Rows from block 2, named by matrix and row number. Rows with one number belong to one attention dimension. Each number is 50 + 10 x the weight over its row's rms, rounded and kept within 0 to 99. All counts start at 0. After the name is the row's rms in percent of the matrix's.
# v: attention query, key and value (stacked) (model.blocks.2.attn.qkv.weight, 576x192, the v third), inputs 96-191
# proj: attention output (model.blocks.2.attn.proj.weight, 192x192, transposed), outputs 96-191
v.110 081:30 55 49 46 44 61 71 35 53 51 47 58 49 60 55 57 51 57 29 55 54 33 45 35 46 64 40 43 44 57 47 44 49 55 61 49 65 40 59 58 67 48 39 47 39 50 34 63 60 63 58 57 49 59 54 62 59 74 37 48 72 50 44 63 41 51 48 64 49 52 45 55 65 37 48 35 65 56 66 39 54 62 37 45 54 66 51 58 49 58 58 55 42 69 45 53
proj.110 105:39 55 47 61 37 40 54 59 41 62 46 50 57 48 55 47 43 58 51 40 54 61 41 55 20 47 67 52 55 49 33 49 32 53 58 42 48 58 32 43 45 57 35 31 54 54 53 55 39 52 35 44 63 47 53 46 54 62 51 61 71 53 32 41 66 54 54 44 51 49 47 55 53 43 46 78 69 50 54 56 48 69 51 38 56 57 45 51 51 72 46 54 43 48 46 50
v.111 083:47 38 38 47 51 56 43 31 30 42 37 57 55 53 59 58 48 50 52 69 33 33 55 51 44 47 48 42 55 61 50 26 57 46 53 55 75 45 74 56 57 41 66 36 64 54 39 41 44 43 44 46 43 56 47 39 46 25 40 51 41 53 40 43 54 45 41 55 56 56 46 64 53 53 56 55 43 48 57 46 50 39 38 49 48 45 42 53 56 32 43 54 41 49 61 47
proj.111 087:52 51 49 59 61 40 57 44 71 51 43 46 55 46 45 59 44 46 56 44 46 49 55 56 46 38 50 55 48 47 61 41 49 26 58 53 46 41 30 58 36 39 67 59 50 45 42 49 38 49 56 47 39 58 46 48 53 36 45 53 37 62 51 53 35 64 39 55 32 37 51 40 49 41 60 55 41 51 56 37 38 43 41 52 44 45 54 58 47 30 50 48 43 56 52 71
v.112 093:57 52 54 58 44 49 31 47 46 53 47 32 51 69 36 52 54 44 50 40 62 57 54 65 52 53 58 51 55 47 50 54 29 58 40 58 60 50 57 65 69 55 62 51 54 47 56 57 34 53 43 35 76 45 56 48 59 57 52 47 58 50 43 36 50 52 69 57 61 41 55 51 43 50 49 50 72 39 47 40 60 65 51 37 40 56 51 53 38 36 52 52 38 50 46 53
proj.112 103:68 50 47 53 58 57 42 51 55 33 30 61 56 36 50 64 59 39 34 46 44 39 51 45 65 56 46 44 36 48 56 59 78 53 42 50 56 47 52 50 75 51 51 44 45 54 63 48 46 66 45 44 11 37 40 60 53 51 65 53 58 65 49 55 54 43 49 44 41 58 45 45 59 51 46 37 49 54 53 62 47 58 65 55 32 65 42 40 60 46 41 31 55 48 64 56
v.113 073:53 51 48 49 62 65 42 54 29 55 54 39 61 44 49 59 46 50 46 48 70 38 50 61 32 65 39 61 37 49 62 31 50 57 68 41 56 53 68 59 49 37 62 36 43 52 43 53 52 58 46 67 31 55 43 44 57 60 45 57 54 43 41 24 49 48 62 36 55 39 48 63 64 58 41 47 43 52 53 62 48 56 71 38 54 30 44 48 56 53 47 59 35 57 23 55
proj.113 077:56 57 52 48 37 42 64 46 56 72 47 55 50 53 58 48 55 36 59 53 49 50 46 38 47 58 61 41 42 40 69 54 50 61 63 59 35 51 52 46 59 51 51 32 37 68 61 39 41 40 44 45 55 41 54 37 56 47 46 60 54 27 42 59 41 42 53 50 46 35 65 49 64 61 56 56 50 54 64 43 60 56 48 51 38 58 61 54 40 56 37 40 45 41 46 30
v.114 079:61 62 62 47 63 49 43 32 53 27 65 40 55 45 36 59 45 54 48 39 56 45 32 71 57 38 49 55 45 31 42 60 34 50 38 59 40 51 42 62 44 73 33 57 35 49 44 61 49 42 47 40 65 28 50 44 56 49 53 68 50 59 38 70 55 58 49 50 45 51 54 41 56 52 45 31 56 33 58 47 51 62 50 54 40 44 60 57 53 49 53 50 54 74 35 54
proj.114 094:46 50 51 38 58 41 44 48 45 73 48 49 48 52 53 49 63 65 63 54 48 60 46 54 40 53 45 43 51 47 39 43 78 43 41 36 43 66 73 44 40 55 58 43 66 61 73 70 45 41 39 50 49 48 54 55 44 46 56 54 75 56 55 51 63 50 47 49 75 56 50 42 50 63 47 63 36 44 49 52 56 49 56 51 54 43 50 41 53 77 45 43 61 51 54 35
v.115 072:54 32 43 49 47 55 42 37 49 57 55 53 59 53 43 61 43 44 51 38 51 39 42 39 57 61 34 45 50 37 28 47 30 52 40 47 39 61 68 40 39 51 52 26 55 58 77 45 51 43 69 31 51 56 58 58 43 37 51 41 53 80 42 24 46 37 46 50 31 56 51 49 34 64 74 34 52 50 51 53 58 55 49 46 55 62 56 53 52 57 46 31 54 57 57 38
proj.115 078:37 40 58 49 67 59 46 50 54 52 44 41 49 46 48 47 61 30 60 53 37 54 61 53 54 48 63 39 56 56 40 50 56 49 44 46 47 63 35 40 21 49 57 40 48 39 26 43 42 59 30 63 42 57 48 76 42 42 34 33 49 48 50 47 61 66 57 50 65 50 53 27 45 36 55 69 66 46 60 51 59 56 35 46 41 46 47 50 61 46 51 58 60 61 52 64
v.116 078:50 65 34 48 49 50 65 58 53 49 51 69 53 48 67 56 60 49 49 43 48 39 52 72 51 55 47 53 58 57 55 57 53 39 48 42 60 68 58 38 55 50 64 71 40 38 64 42 39 43 44 63 43 40 47 36 59 33 42 44 56 50 55 37 60 45 49 45 46 41 54 46 62 54 55 65 48 45 68 50 37 69 53 56 43 57 54 38 44 43 59 62 46 61 47 40
proj.116 089:51 46 40 33 57 51 51 38 50 40 59 59 54 51 41 52 56 54 50 55 47 55 52 45 58 60 52 59 42 43 70 58 36 44 39 46 44 44 40 73 53 60 15 61 31 46 29 39 37 33 62 63 42 46 61 29 62 38 53 49 55 59 52 67 47 61 59 43 59 31 63 59 36 52 58 52 33 51 50 53 51 54 40 49 35 39 54 56 49 48 50 57 43 63 48 40
v.117 078:47 53 48 53 39 65 31 68 58 32 38 54 46 39 51 42 53 51 44 52 56 45 41 45 48 51 39 42 50 43 50 41 58 59 42 42 42 48 56 44 49 35 45 53 54 54 68 45 49 35 61 35 84 63 48 49 48 48 54 27 45 61 53 52 51 57 46 60 56 49 74 65 41 61 51 34 65 49 28 78 37 45 33 31 58 64 42 50 30 39 51 44 48 58 58 53
proj.117 085:44 53 50 60 51 55 43 55 43 43 51 59 45 59 48 42 53 38 43 47 68 54 58 58 43 51 56 58 49 51 55 49 47 49 49 56 52 49 35 58 48 50 66 53 56 58 41 45 50 43 45 50 33 61 54 46 54 50 31 57 40 30 45 39 60 57 63 36 35 62 62 63 45 61 59 78 65 35 59 56 47 58 65 51 68 69 55 58 43 55 45 49 55 31 35 54
v.118 069:40 36 61 54 41 48 40 38 49 61 53 34 61 62 40 61 38 58 49 50 54 54 47 70 43 37 58 54 64 48 50 52 53 54 59 55 62 48 49 72 53 50 37 40 63 44 55 49 63 56 48 45 80 50 49 67 58 64 36 43 58 37 53 65 44 41 60 33 65 56 55 45 40 53 38 62 53 60 40 59 46 32 55 43 41 43 64 52 61 67 53 59 32 65 59 48
proj.118 067:44 59 50 61 33 55 48 59 41 47 33 58 47 49 51 53 49 53 53 49 41 40 58 43 36 54 40 39 50 51 40 47 40 43 68 52 45 29 45 55 64 36 52 39 46 45 68 59 65 49 52 48 63 61 51 67 56 63 63 48 52 40 42 42 57 42 45 48 48 80 55 54 40 48 38 14 60 53 57 55 46 38 52 62 56 46 58 49 75 47 53 28 44 34 47 37
v.119 075:53 44 60 68 49 31 67 28 53 59 36 43 49 50 55 65 48 48 49 68 51 45 50 38 54 67 45 44 57 43 45 51 54 49 56 44 75 50 52 51 41 60 35 51 30 58 61 54 36 47 46 26 43 56 49 65 48 38 49 59 42 42 51 70 51 50 61 48 71 32 52 36 58 57 60 47 55 54 46 53 64 50 63 52 49 55 53 50 55 35 34 52 53 49 64 58
proj.119 084:44 34 57 59 47 54 60 50 39 46 48 55 50 44 39 44 41 51 52 41 52 62 43 58 65 57 44 53 41 39 39 53 49 52 52 65 46 41 47 47 62 45 62 39 57 47 50 42 62 50 65 41 51 60 45 65 51 62 58 62 37 56 56 51 49 53 49 59 27 62 52 60 48 48 54 43 45 67 45 67 38 57 37 68 32 51 49 62 46 43 53 53 53 51 56 56
v.120 083:53 58 54 54 52 56 56 55 63 39 22 52 51 50 42 40 54 49 59 32 68 41 54 53 34 53 61 69 39 60 57 51 33 57 58 52 55 41 58 47 70 50 63 63 55 56 65 59 50 57 47 59 22 61 57 52 56 61 43 58 37 43 59 27 53 48 40 45 50 49 50 62 41 34 49 56 50 47 53 52 35 54 51 49 35 40 55 50 52 40 53 51 54 44 51 36
proj.120 083:49 44 58 46 62 59 66 52 40 54 41 46 38 50 65 37 66 48 47 50 37 43 51 56 54 47 47 55 32 28 44 60 52 42 49 45 45 54 51 58 53 62 65 62 38 38 70 37 58 51 41 50 16 56 49 48 55 62 47 38 34 52 62 67 49 67 45 55 32 62 40 59 58 57 56 61 54 44 43 61 50 36 45 56 44 50 41 34 56 38 35 47 49 44 55 35
v.121 096:60 47 64 52 62 65 25 51 55 30 57 49 54 53 55 34 52 40 46 53 44 59 27 50 54 34 56 56 54 52 65 29 42 62 44 45 56 39 64 57 26 41 58 57 50 58 37 50 77 38 52 44 58 61 56 65 47 59 51 52 78 55 50 28 59 51 48 48 46 55 33 54 45 51 46 35 42 39 49 52 54 40 53 55 61 43 44 52 43 49 56 52 42 37 38 50
proj.121 113:45 69 43 64 46 45 46 49 63 59 38 42 45 42 60 51 47 44 52 54 55 28 49 34 53 51 52 49 61 48 72 62 72 46 48 63 46 54 58 52 54 46 59 32 65 42 52 36 55 53 74 53 47 58 48 60 43 60 61 53 49 38 45 44 45 44 62 52 54 61 62 36 59 48 52 54 55 49 65 39 47 52 55 69 51 45 50 67 56 19 66 54 46 56 50 71
v.122 089:49 41 54 48 54 35 62 25 31 56 48 61 52 55 57 49 45 46 47 50 45 54 60 47 40 42 43 43 52 56 57 45 33 47 44 58 47 45 49 32 54 59 58 39 28 48 32 47 41 67 48 44 14 62 55 59 38 33 45 48 45 53 55 44 56 54 52 49 53 55 47 47 62 47 45 43 32 53 58 43 65 77 49 41 43 50 46 46 59 49 51 37 49 63 57 66
proj.122 121:53 43 43 35 55 39 53 49 62 54 69 48 49 47 47 46 42 46 49 62 54 44 49 55 86 43 44 47 43 52 55 51 54 47 61 54 48 43 59 45 46 44 35 44 45 54 36 56 45 56 50 49 38 56 43 47 57 40 55 42 39 78 58 56 51 66 58 58 63 26 46 49 56 43 52 71 46 46 37 58 54 48 36 49 35 45 43 39 48 56 55 55 60 55 62 72
v.123 084:47 49 44 32 55 36 69 64 50 54 78 59 64 56 43 61 58 53 45 43 44 35 46 53 45 48 48 30 62 61 42 49 56 53 58 53 54 51 34 51 58 60 29 59 60 47 45 64 41 63 64 46 40 56 65 42 53 51 51 48 62 62 47 62 39 46 57 70 43 54 49 41 66 41 46 27 45 39 60 48 38 60 66 54 69 52 68 38 50 53 37 44 56 67 51 61
proj.123 088:45 33 40 46 36 49 53 53 58 39 67 38 65 49 57 40 47 50 46 62 53 76 48 60 62 37 57 46 35 56 52 56 32 39 57 40 38 47 56 50 60 46 53 41 41 52 55 53 50 44 41 66 76 54 47 29 44 49 57 49 65 51 43 72 44 55 69 33 59 37 42 65 39 50 39 64 44 54 48 71 48 68 40 57 52 39 44 35 41 77 66 49 61 46 65 59
v.124 095:57 44 45 42 59 58 30 71 56 32 55 34 58 42 42 54 41 55 41 37 60 65 43 43 52 42 58 48 63 35 69 67 69 50 44 45 46 41 49 68 57 52 46 67 55 52 57 49 43 48 67 45 90 52 51 42 49 61 57 43 42 47 51 56 32 58 41 51 53 46 48 39 59 40 48 46 60 45 46 49 52 37 56 41 56 62 64 57 41 48 53 41 53 36 46 43
proj.124 086:55 44 53 60 57 44 27 51 34 44 59 42 58 50 54 39 60 45 40 50 56 58 54 51 38 49 43 64 53 37 35 37 57 61 49 32 55 62 66 50 60 48 58 38 53 50 59 61 51 57 37 46 28 27 50 45 53 59 56 60 50 45 52 47 54 44 44 44 69 85 51 50 48 47 40 53 54 53 53 44 43 35 53 43 53 58 51 28 58 48 42 46 45 50 49 50
v.125 073:41 40 49 57 51 25 41 44 52 44 50 48 36 62 53 46 48 66 69 42 56 36 74 42 34 40 42 53 42 49 54 53 50 54 60 60 37 35 40 43 63 43 77 41 44 60 50 43 65 49 44 49 38 64 37 48 40 66 52 40 60 62 45 35 49 47 39 52 62 62 49 65 38 48 47 62 29 48 45 51 40 43 42 44 39 50 47 61 42 49 55 32 48 56 67 43
proj.125 092:56 44 48 53 48 47 49 46 42 61 58 47 49 52 55 50 56 59 39 57 43 44 42 30 45 51 38 56 49 49 51 46 48 50 61 54 56 48 64 53 77 39 69 58 37 50 63 48 72 50 68 52 30 47 40 42 55 48 52 45 32 56 63 33 41 50 44 62 50 49 41 34 55 38 50 40 49 44 51 40 54 38 58 41 36 61 40 40 46 39 59 51 46 53 54 71
v.126 082:76 49 48 58 60 57 42 44 49 38 68 24 56 58 40 54 55 73 48 43 64 43 51 50 65 39 45 53 64 38 25 42 62 43 56 64 64 42 51 57 60 57 30 36 53 40 50 64 35 64 66 57 57 44 54 42 55 46 52 56 68 43 60 59 49 35 54 37 43 50 51 41 34 57 41 42 68 58 62 56 62 43 58 56 55 66 53 54 56 51 44 56 47 51 50 40
proj.126 082:40 41 61 54 42 49 37 47 47 73 48 59 58 46 58 43 36 57 61 50 47 53 57 36 45 43 55 38 51 41 39 47 36 45 53 59 42 50 38 47 53 37 55 28 47 58 64 54 49 59 56 44 82 34 58 42 55 41 48 57 63 54 51 48 42 44 36 57 59 50 45 42 42 50 44 53 43 50 60 54 50 46 47 49 38 61 42 42 49 60 49 36 57 38 47 48
v.127 072:51 66 56 60 50 57 53 74 31 51 41 65 52 56 58 54 34 47 46 41 52 35 44 44 59 37 39 45 45 47 32 45 56 52 60 52 38 43 44 38 37 48 36 41 54 47 38 58 49 40 55 48 44 48 53 56 41 56 48 59 50 56 43 55 45 35 49 63 56 54 59 64 60 53 46 42 36 41 39 33 59 42 38 55 45 51 61 56 54 74 48 47 34 48 45 70
proj.127 075:43 59 30 46 34 50 41 53 70 56 62 36 58 45 47 44 59 32 51 53 46 53 47 40 39 38 53 45 61 54 47 49 41 52 68 42 61 54 37 55 53 47 50 40 47 59 37 56 49 40 48 70 45 64 52 41 45 48 57 57 48 28 34 53 42 37 53 48 51 48 43 55 72 47 48 76 44 37 74 50 49 49 63 56 50 54 43 62 37 66 66 45 55 56 55 70
v.128 095:51 45 52 52 56 72 72 58 56 40 52 56 58 54 44 61 62 50 38 59 47 58 48 48 54 50 45 60 36 59 43 38 63 65 41 59 49 42 56 44 42 46 63 50 65 50 60 35 74 46 56 71 36 30 47 51 58 55 62 57 68 52 47 41 41 47 53 47 42 61 54 47 48 48 59 45 44 35 50 56 35 21 58 43 30 27 50 53 48 49 54 50 51 23 31 42
proj.128 105:50 54 67 39 39 55 43 49 36 61 47 41 45 53 41 43 28 49 41 48 39 45 52 48 56 52 70 54 45 54 44 44 30 50 38 53 61 46 49 55 39 48 42 65 48 42 53 57 48 52 43 45 64 28 59 30 39 45 41 48 52 58 56 55 48 56 36 49 53 52 43 51 54 40 52 42 43 46 49 50 54 29 26 36 53 42 56 34 44 47 47 44 63 57 40 47
v.129 099:40 53 57 52 32 40 49 03 51 53 46 47 48 49 37 56 40 49 53 80 39 44 46 39 58 50 39 59 37 55 42 61 48 52 64 57 53 53 56 51 63 43 65 35 56 52 34 38 61 37 38 51 41 56 46 53 55 54 45 45 42 50 44 58 44 46 41 52 58 48 47 49 48 47 41 38 51 66 71 48 65 68 60 49 44 44 37 48 34 34 51 61 51 54 61 48
proj.129 127:40 60 41 59 46 60 40 53 44 35 53 47 46 61 54 59 59 43 45 52 47 63 47 43 48 55 51 60 44 58 52 50 41 47 57 59 41 57 46 50 60 57 51 45 35 42 61 46 66 27 50 51 67 62 51 29 46 60 55 34 28 42 54 56 33 53 58 40 63 60 59 61 54 55 54 67 62 46 53 38 52 58 22 53 57 47 50 46 20 50 56 52 50 51 51 35
v.130 078:43 36 53 60 50 47 34 00 44 63 54 75 52 45 49 53 47 40 52 55 32 56 58 48 52 42 40 53 51 57 35 40 39 57 52 43 48 44 51 47 38 70 49 48 21 52 63 46 38 55 33 33 57 41 38 49 65 45 52 39 52 53 56 41 57 58 49 37 53 43 51 54 55 55 49 56 45 46 65 49 38 45 40 47 46 52 52 61 62 39 52 48 38 60 44 53
proj.130 090:57 50 60 55 43 59 47 54 45 59 62 36 52 38 57 33 56 43 30 55 57 51 49 32 36 45 53 60 55 49 33 44 58 55 63 69 51 52 61 44 39 43 66 24 63 37 39 42 63 45 58 64 32 42 56 39 53 65 37 50 26 31 64 51 19 56 67 52 42 55 46 51 46 53 47 57 48 37 48 47 57 51 60 56 36 53 45 52 62 58 54 60 57 42 44 61
v.131 082:52 42 43 63 51 73 53 44 44 54 61 64 66 63 55 37 58 56 52 57 46 40 40 53 59 41 21 40 54 59 45 48 66 48 52 47 55 32 80 64 38 58 55 39 36 54 68 40 63 59 57 52 38 54 56 52 63 49 49 62 48 49 45 53 48 48 43 58 56 53 51 49 47 52 67 34 44 49 56 37 46 50 56 48 59 38 59 46 38 64 45 72 45 44 32 50
proj.131 093:58 48 27 47 46 49 40 55 56 43 67 44 47 43 59 48 46 58 54 56 53 53 51 44 35 39 66 59 60 50 44 55 21 56 46 38 46 55 34 47 48 51 29 32 53 56 57 47 50 38 45 41 64 48 46 41 35 50 53 46 38 51 54 43 40 52 58 42 30 53 56 51 42 54 57 72 51 49 37 41 59 58 53 33 48 57 29 48 56 70 42 47 50 49 52 47
v.132 089:43 61 55 40 65 65 50 76 48 42 27 64 49 46 40 54 56 48 48 46 33 53 44 43 50 71 46 43 45 55 42 53 49 42 40 52 56 44 39 43 42 49 51 44 51 52 49 48 65 54 53 57 45 53 59 38 51 50 48 39 62 39 48 43 63 46 39 55 34 58 40 47 49 57 38 37 36 33 55 46 40 39 73 45 54 34 58 57 54 31 48 62 42 60 57 45
proj.132 103:54 45 48 66 53 52 51 39 51 52 31 28 49 59 59 30 41 49 38 44 46 36 48 55 50 41 69 49 62 48 58 47 44 51 54 59 44 60 62 33 56 47 42 56 44 58 41 55 71 74 46 43 61 49 62 52 42 47 53 31 58 53 48 51 43 55 53 55 34 51 63 38 61 44 45 45 67 59 40 41 59 47 28 47 40 27 57 44 53 33 56 36 62 48 45 60
v.133 087:35 37 58 40 50 42 44 11 40 33 50 44 43 48 51 47 47 38 36 52 41 55 39 55 57 30 40 62 45 50 44 43 55 41 64 36 43 40 45 47 82 59 40 55 52 47 42 53 58 41 43 45 42 58 42 54 46 51 55 61 61 60 49 44 47 45 55 55 49 36 40 33 44 46 41 75 64 52 59 51 49 52 48 59 42 58 44 50 66 45 39 44 63 66 53 61
proj.133 096:47 55 60 41 37 53 53 53 60 63 67 59 49 52 37 53 54 38 58 48 42 54 45 45 52 55 45 38 51 49 52 60 32 66 52 46 51 36 47 57 62 41 51 42 50 36 47 42 50 46 55 56 46 62 60 39 54 55 53 43 59 41 51 50 39 46 44 48 58 47 47 63 68 43 32 29 47 39 55 58 41 39 44 73 43 59 62 49 50 43 56 61 63 51 49 68
v.134 084:49 56 46 45 39 57 53 69 44 58 62 64 59 39 60 51 57 47 41 61 64 64 47 27 47 59 49 39 55 48 60 48 50 48 42 52 56 41 49 45 44 41 51 63 62 44 45 41 35 36 46 45 57 62 53 57 51 47 55 55 77 33 48 57 50 44 48 60 49 57 44 63 53 58 38 34 49 41 34 58 52 53 68 42 44 36 45 41 43 37 69 48 49 76 33 55
proj.134 090:38 42 60 52 37 57 54 48 48 35 51 15 52 58 58 35 45 51 55 42 50 37 44 58 56 29 58 51 42 48 38 62 47 56 53 60 52 59 42 46 57 46 59 48 48 53 59 37 52 46 43 47 34 54 47 59 47 37 44 52 61 56 56 40 53 48 53 48 29 69 50 45 52 32 47 72 57 64 48 46 37 37 49 61 42 31 44 42 57 25 51 47 54 39 35 64
v.135 091:44 52 43 34 56 39 33 37 54 46 32 71 49 45 47 49 54 57 46 60 37 53 41 55 53 31 59 60 48 52 50 49 54 47 63 49 62 39 58 47 55 46 56 42 51 58 47 53 35 70 48 59 54 57 46 49 50 40 39 53 60 68 61 19 57 48 62 31 41 57 55 57 46 51 48 69 39 47 52 31 48 40 51 50 46 68 33 40 59 33 63 55 54 47 62 56
proj.135 091:36 54 44 49 38 50 65 65 59 56 42 30 45 37 56 47 55 58 56 51 65 48 38 39 46 53 36 48 44 65 45 65 33 57 45 29 64 51 47 53 59 51 53 21 51 43 39 37 43 59 51 49 49 62 50 55 47 52 44 45 55 28 41 63 46 55 46 42 72 61 49 40 59 63 53 48 53 37 54 46 38 53 59 50 41 64 48 54 52 37 62 59 32 64 49 61
v.136 089:43 60 45 49 56 68 22 37 47 48 30 46 49 57 51 47 43 43 63 55 51 38 41 58 39 55 49 63 51 53 52 48 45 43 62 42 52 60 71 37 46 49 36 61 30 47 49 48 60 57 50 49 55 67 51 65 54 35 50 40 53 62 57 58 64 58 59 47 55 52 63 30 56 41 63 52 58 70 76 50 54 66 47 55 58 45 50 30 64 45 48 49 45 50 51 48
proj.136 096:52 56 56 50 52 52 39 61 51 61 37 48 60 59 65 47 67 33 36 62 68 49 38 45 64 41 61 61 59 44 56 54 53 54 59 60 52 55 48 35 56 58 72 47 53 54 61 40 59 49 48 57 41 63 51 37 51 26 53 53 53 32 56 44 44 48 59 40 45 62 54 64 42 50 47 45 35 37 50 41 47 69 53 53 43 45 29 46 53 57 52 35 70 39 42 52
v.137 089:42 57 64 54 49 51 38 75 49 45 56 38 58 36 52 57 57 42 44 41 43 62 51 47 56 35 61 64 63 36 63 60 43 61 59 53 47 44 46 48 41 42 44 42 59 49 33 43 48 41 51 58 31 49 39 37 39 58 46 56 39 52 43 51 51 41 58 62 32 50 53 40 75 32 35 46 44 44 53 49 54 34 54 61 64 67 42 38 47 56 47 40 55 00 50 49
proj.137 086:62 54 53 64 56 55 48 48 47 47 51 60 35 47 45 33 46 55 51 45 47 44 35 53 59 57 50 52 49 37 66 45 58 54 48 53 52 50 53 46 34 65 53 72 35 63 49 58 56 55 48 44 55 60 59 41 58 68 35 38 73 40 50 49 66 57 54 48 44 40 51 68 36 40 44 44 63 39 42 47 52 45 55 63 36 43 39 58 54 52 54 37 59 88 63 52
v.138 083:48 55 55 48 54 47 54 50 28 46 73 57 47 54 71 48 68 36 44 50 49 62 57 46 46 45 32 50 57 59 50 53 32 42 44 50 50 53 51 53 43 61 40 67 51 57 32 36 59 53 60 69 22 57 45 51 49 48 62 42 52 45 57 66 52 58 50 60 41 62 44 57 45 52 58 54 58 35 60 49 44 55 55 60 54 37 53 65 57 62 51 42 58 71 48 57
proj.138 109:58 51 64 52 54 48 40 54 45 47 42 51 45 61 48 57 43 51 53 40 44 52 48 39 42 48 57 51 51 60 44 43 58 48 62 61 55 47 54 57 30 45 70 85 64 70 51 55 51 61 46 25 58 51 48 65 49 44 49 54 41 53 65 45 48 59 43 57 40 46 57 55 58 51 53 46 57 50 45 44 52 44 23 52 40 56 46 36 50 59 45 49 45 29 53 39
v.139 071:37 42 58 36 47 46 54 48 49 59 59 56 47 44 60 62 65 41 45 60 56 83 40 34 11 56 49 67 35 53 51 43 31 53 41 53 35 37 46 53 42 59 66 55 35 62 59 44 50 61 43 58 60 54 52 52 45 43 46 42 59 37 39 58 57 58 48 42 48 44 52 62 55 43 52 63 73 32 49 53 44 31 72 48 44 46 49 57 53 64 49 49 59 59 47 49
proj.139 075:48 51 56 46 45 58 48 50 46 31 53 37 45 41 43 58 41 58 65 53 41 31 52 55 67 64 53 56 46 39 52 44 74 69 49 61 56 66 67 42 51 55 36 50 53 45 47 64 57 70 43 57 33 49 43 53 60 36 46 37 38 55 58 54 31 31 53 55 45 52 52 34 43 51 63 30 54 62 56 62 53 27 47 57 65 44 61 57 63 53 57 50 54 40 48 59
v.140 095:58 46 60 51 47 66 56 29 58 44 65 19 47 48 39 50 46 42 38 67 46 52 49 39 47 41 50 42 73 48 44 51 60 57 41 54 47 54 43 59 39 48 45 49 50 64 56 29 43 43 59 51 46 58 48 46 44 20 51 41 52 46 57 54 56 45 51 48 52 56 66 40 31 57 58 49 46 60 39 56 68 58 59 53 64 59 43 50 44 58 48 47 42 48 35 42
proj.140 111:50 58 41 54 54 39 26 43 47 40 93 68 47 56 63 49 50 44 43 46 53 52 50 60 51 45 51 68 55 53 52 61 33 51 51 43 51 56 63 58 41 55 61 65 52 67 56 37 45 33 37 48 57 44 49 31 58 25 62 37 44 69 33 34 42 57 56 38 52 53 50 59 44 50 50 66 44 36 57 52 49 56 37 48 56 49 39 40 42 61 40 44 43 52 53 42
v.141 078:46 63 44 60 50 71 47 74 61 41 54 36 71 59 43 46 45 57 65 44 34 65 50 73 36 46 50 57 73 54 38 41 57 63 69 38 61 38 52 54 60 32 55 38 59 61 44 51 55 60 68 68 37 63 50 37 44 51 46 45 47 49 60 42 62 51 49 61 57 56 40 47 71 46 38 36 46 50 41 49 40 58 51 59 37 34 52 57 52 56 56 37 54 77 50 62
proj.141 081:38 55 46 42 44 42 59 55 42 59 23 53 42 60 41 57 71 58 54 51 43 42 57 47 63 56 45 39 43 48 24 55 46 56 32 51 56 51 47 55 73 56 58 55 41 46 47 56 59 78 38 29 69 59 48 66 47 51 54 59 50 53 61 68 58 46 49 53 49 59 56 50 34 40 51 60 39 56 51 45 52 51 53 46 65 42 46 56 70 63 50 58 48 37 42 42
v.142 089:56 57 44 38 42 49 58 86 47 56 53 48 42 57 57 53 39 34 55 44 56 45 45 59 62 50 60 40 57 55 44 68 25 63 47 51 52 57 54 46 29 54 40 74 42 38 63 51 58 55 57 45 61 63 48 47 67 61 65 43 52 46 55 59 54 55 46 49 63 64 45 47 42 57 40 42 51 50 49 47 56 63 42 59 38 50 62 52 57 51 43 47 56 59 37 58
proj.142 109:58 58 52 53 64 57 42 30 62 58 41 60 63 52 45 52 57 43 55 50 44 41 49 54 51 59 58 45 43 57 39 57 70 28 53 56 44 46 38 49 44 58 37 47 53 47 43 47 56 70 44 63 26 53 31 70 34 72 56 39 57 54 48 61 71 51 61 48 52 42 38 40 58 37 55 62 45 46 56 56 46 71 65 54 53 46 46 52 61 31 44 54 53 44 55 48
v.143 092:52 53 52 52 52 51 43 59 62 61 57 60 47 43 48 49 80 49 48 61 51 63 52 42 49 47 72 69 52 54 75 48 36 57 44 63 61 57 39 41 40 52 51 54 66 59 47 54 54 48 35 35 49 43 55 38 50 62 45 48 59 42 53 41 50 49 52 58 58 44 55 57 35 40 58 50 32 35 49 40 55 27 52 55 43 51 48 54 64 49 43 35 54 38 47 59
proj.143 116:62 57 47 54 55 55 58 57 42 23 57 45 38 40 46 45 43 61 49 47 47 54 53 58 29 55 40 60 60 50 37 38 62 51 41 64 73 59 51 60 55 47 60 60 48 57 40 45 43 51 59 45 65 37 60 44 63 64 38 54 56 62 49 53 51 51 45 56 55 62 32 70 60 47 58 55 61 58 47 40 57 31 36 54 62 42 43 45 63 61 43 54 42 54 50 38
v.144 095:51 64 50 50 57 39 50 78 49 49 29 46 45 45 69 47 52 58 74 47 56 42 46 50 44 52 44 65 42 53 61 47 40 54 51 61 69 47 40 40 39 43 38 46 48 64 60 58 52 56 51 55 66 43 53 40 50 51 57 51 56 39 47 55 49 51 60 50 50 51 67 42 52 56 64 49 50 42 42 53 42 57 53 52 56 50 67 50 48 60 61 56 50 18 37 48
proj.144 113:41 62 50 63 41 46 43 49 38 37 39 48 36 58 53 60 49 57 53 54 45 60 51 67 53 62 56 53 49 53 52 51 61 56 40 61 41 52 61 43 66 48 50 60 46 58 60 54 43 64 48 52 53 45 55 49 39 37 55 48 72 67 47 42 74 54 47 37 52 61 41 62 64 49 49 33 59 43 55 49 49 47 50 60 58 44 52 41 64 59 59 39 62 62 40 41
v.145 101:56 68 42 43 48 42 47 71 43 60 56 44 57 53 61 61 51 62 66 63 44 47 32 36 38 45 47 65 38 56 51 49 52 45 52 53 56 60 52 35 54 46 43 45 42 59 73 51 42 50 50 57 51 50 53 55 51 52 57 40 65 59 52 51 55 45 52 52 55 57 64 44 53 55 50 35 56 43 48 59 53 46 68 56 40 25 54 43 39 62 59 67 47 61 62 46
proj.145 097:49 42 44 53 44 48 60 49 65 47 51 58 57 46 57 45 48 50 45 52 63 52 48 49 52 47 55 45 42 52 42 54 52 64 41 39 59 57 46 51 64 49 58 48 58 58 67 71 48 55 53 40 60 54 62 70 35 43 62 59 62 49 46 44 55 41 32 47 42 64 56 54 57 49 60 48 63 49 51 45 48 55 43 57 44 35 58 67 52 64 54 45 43 44 43 54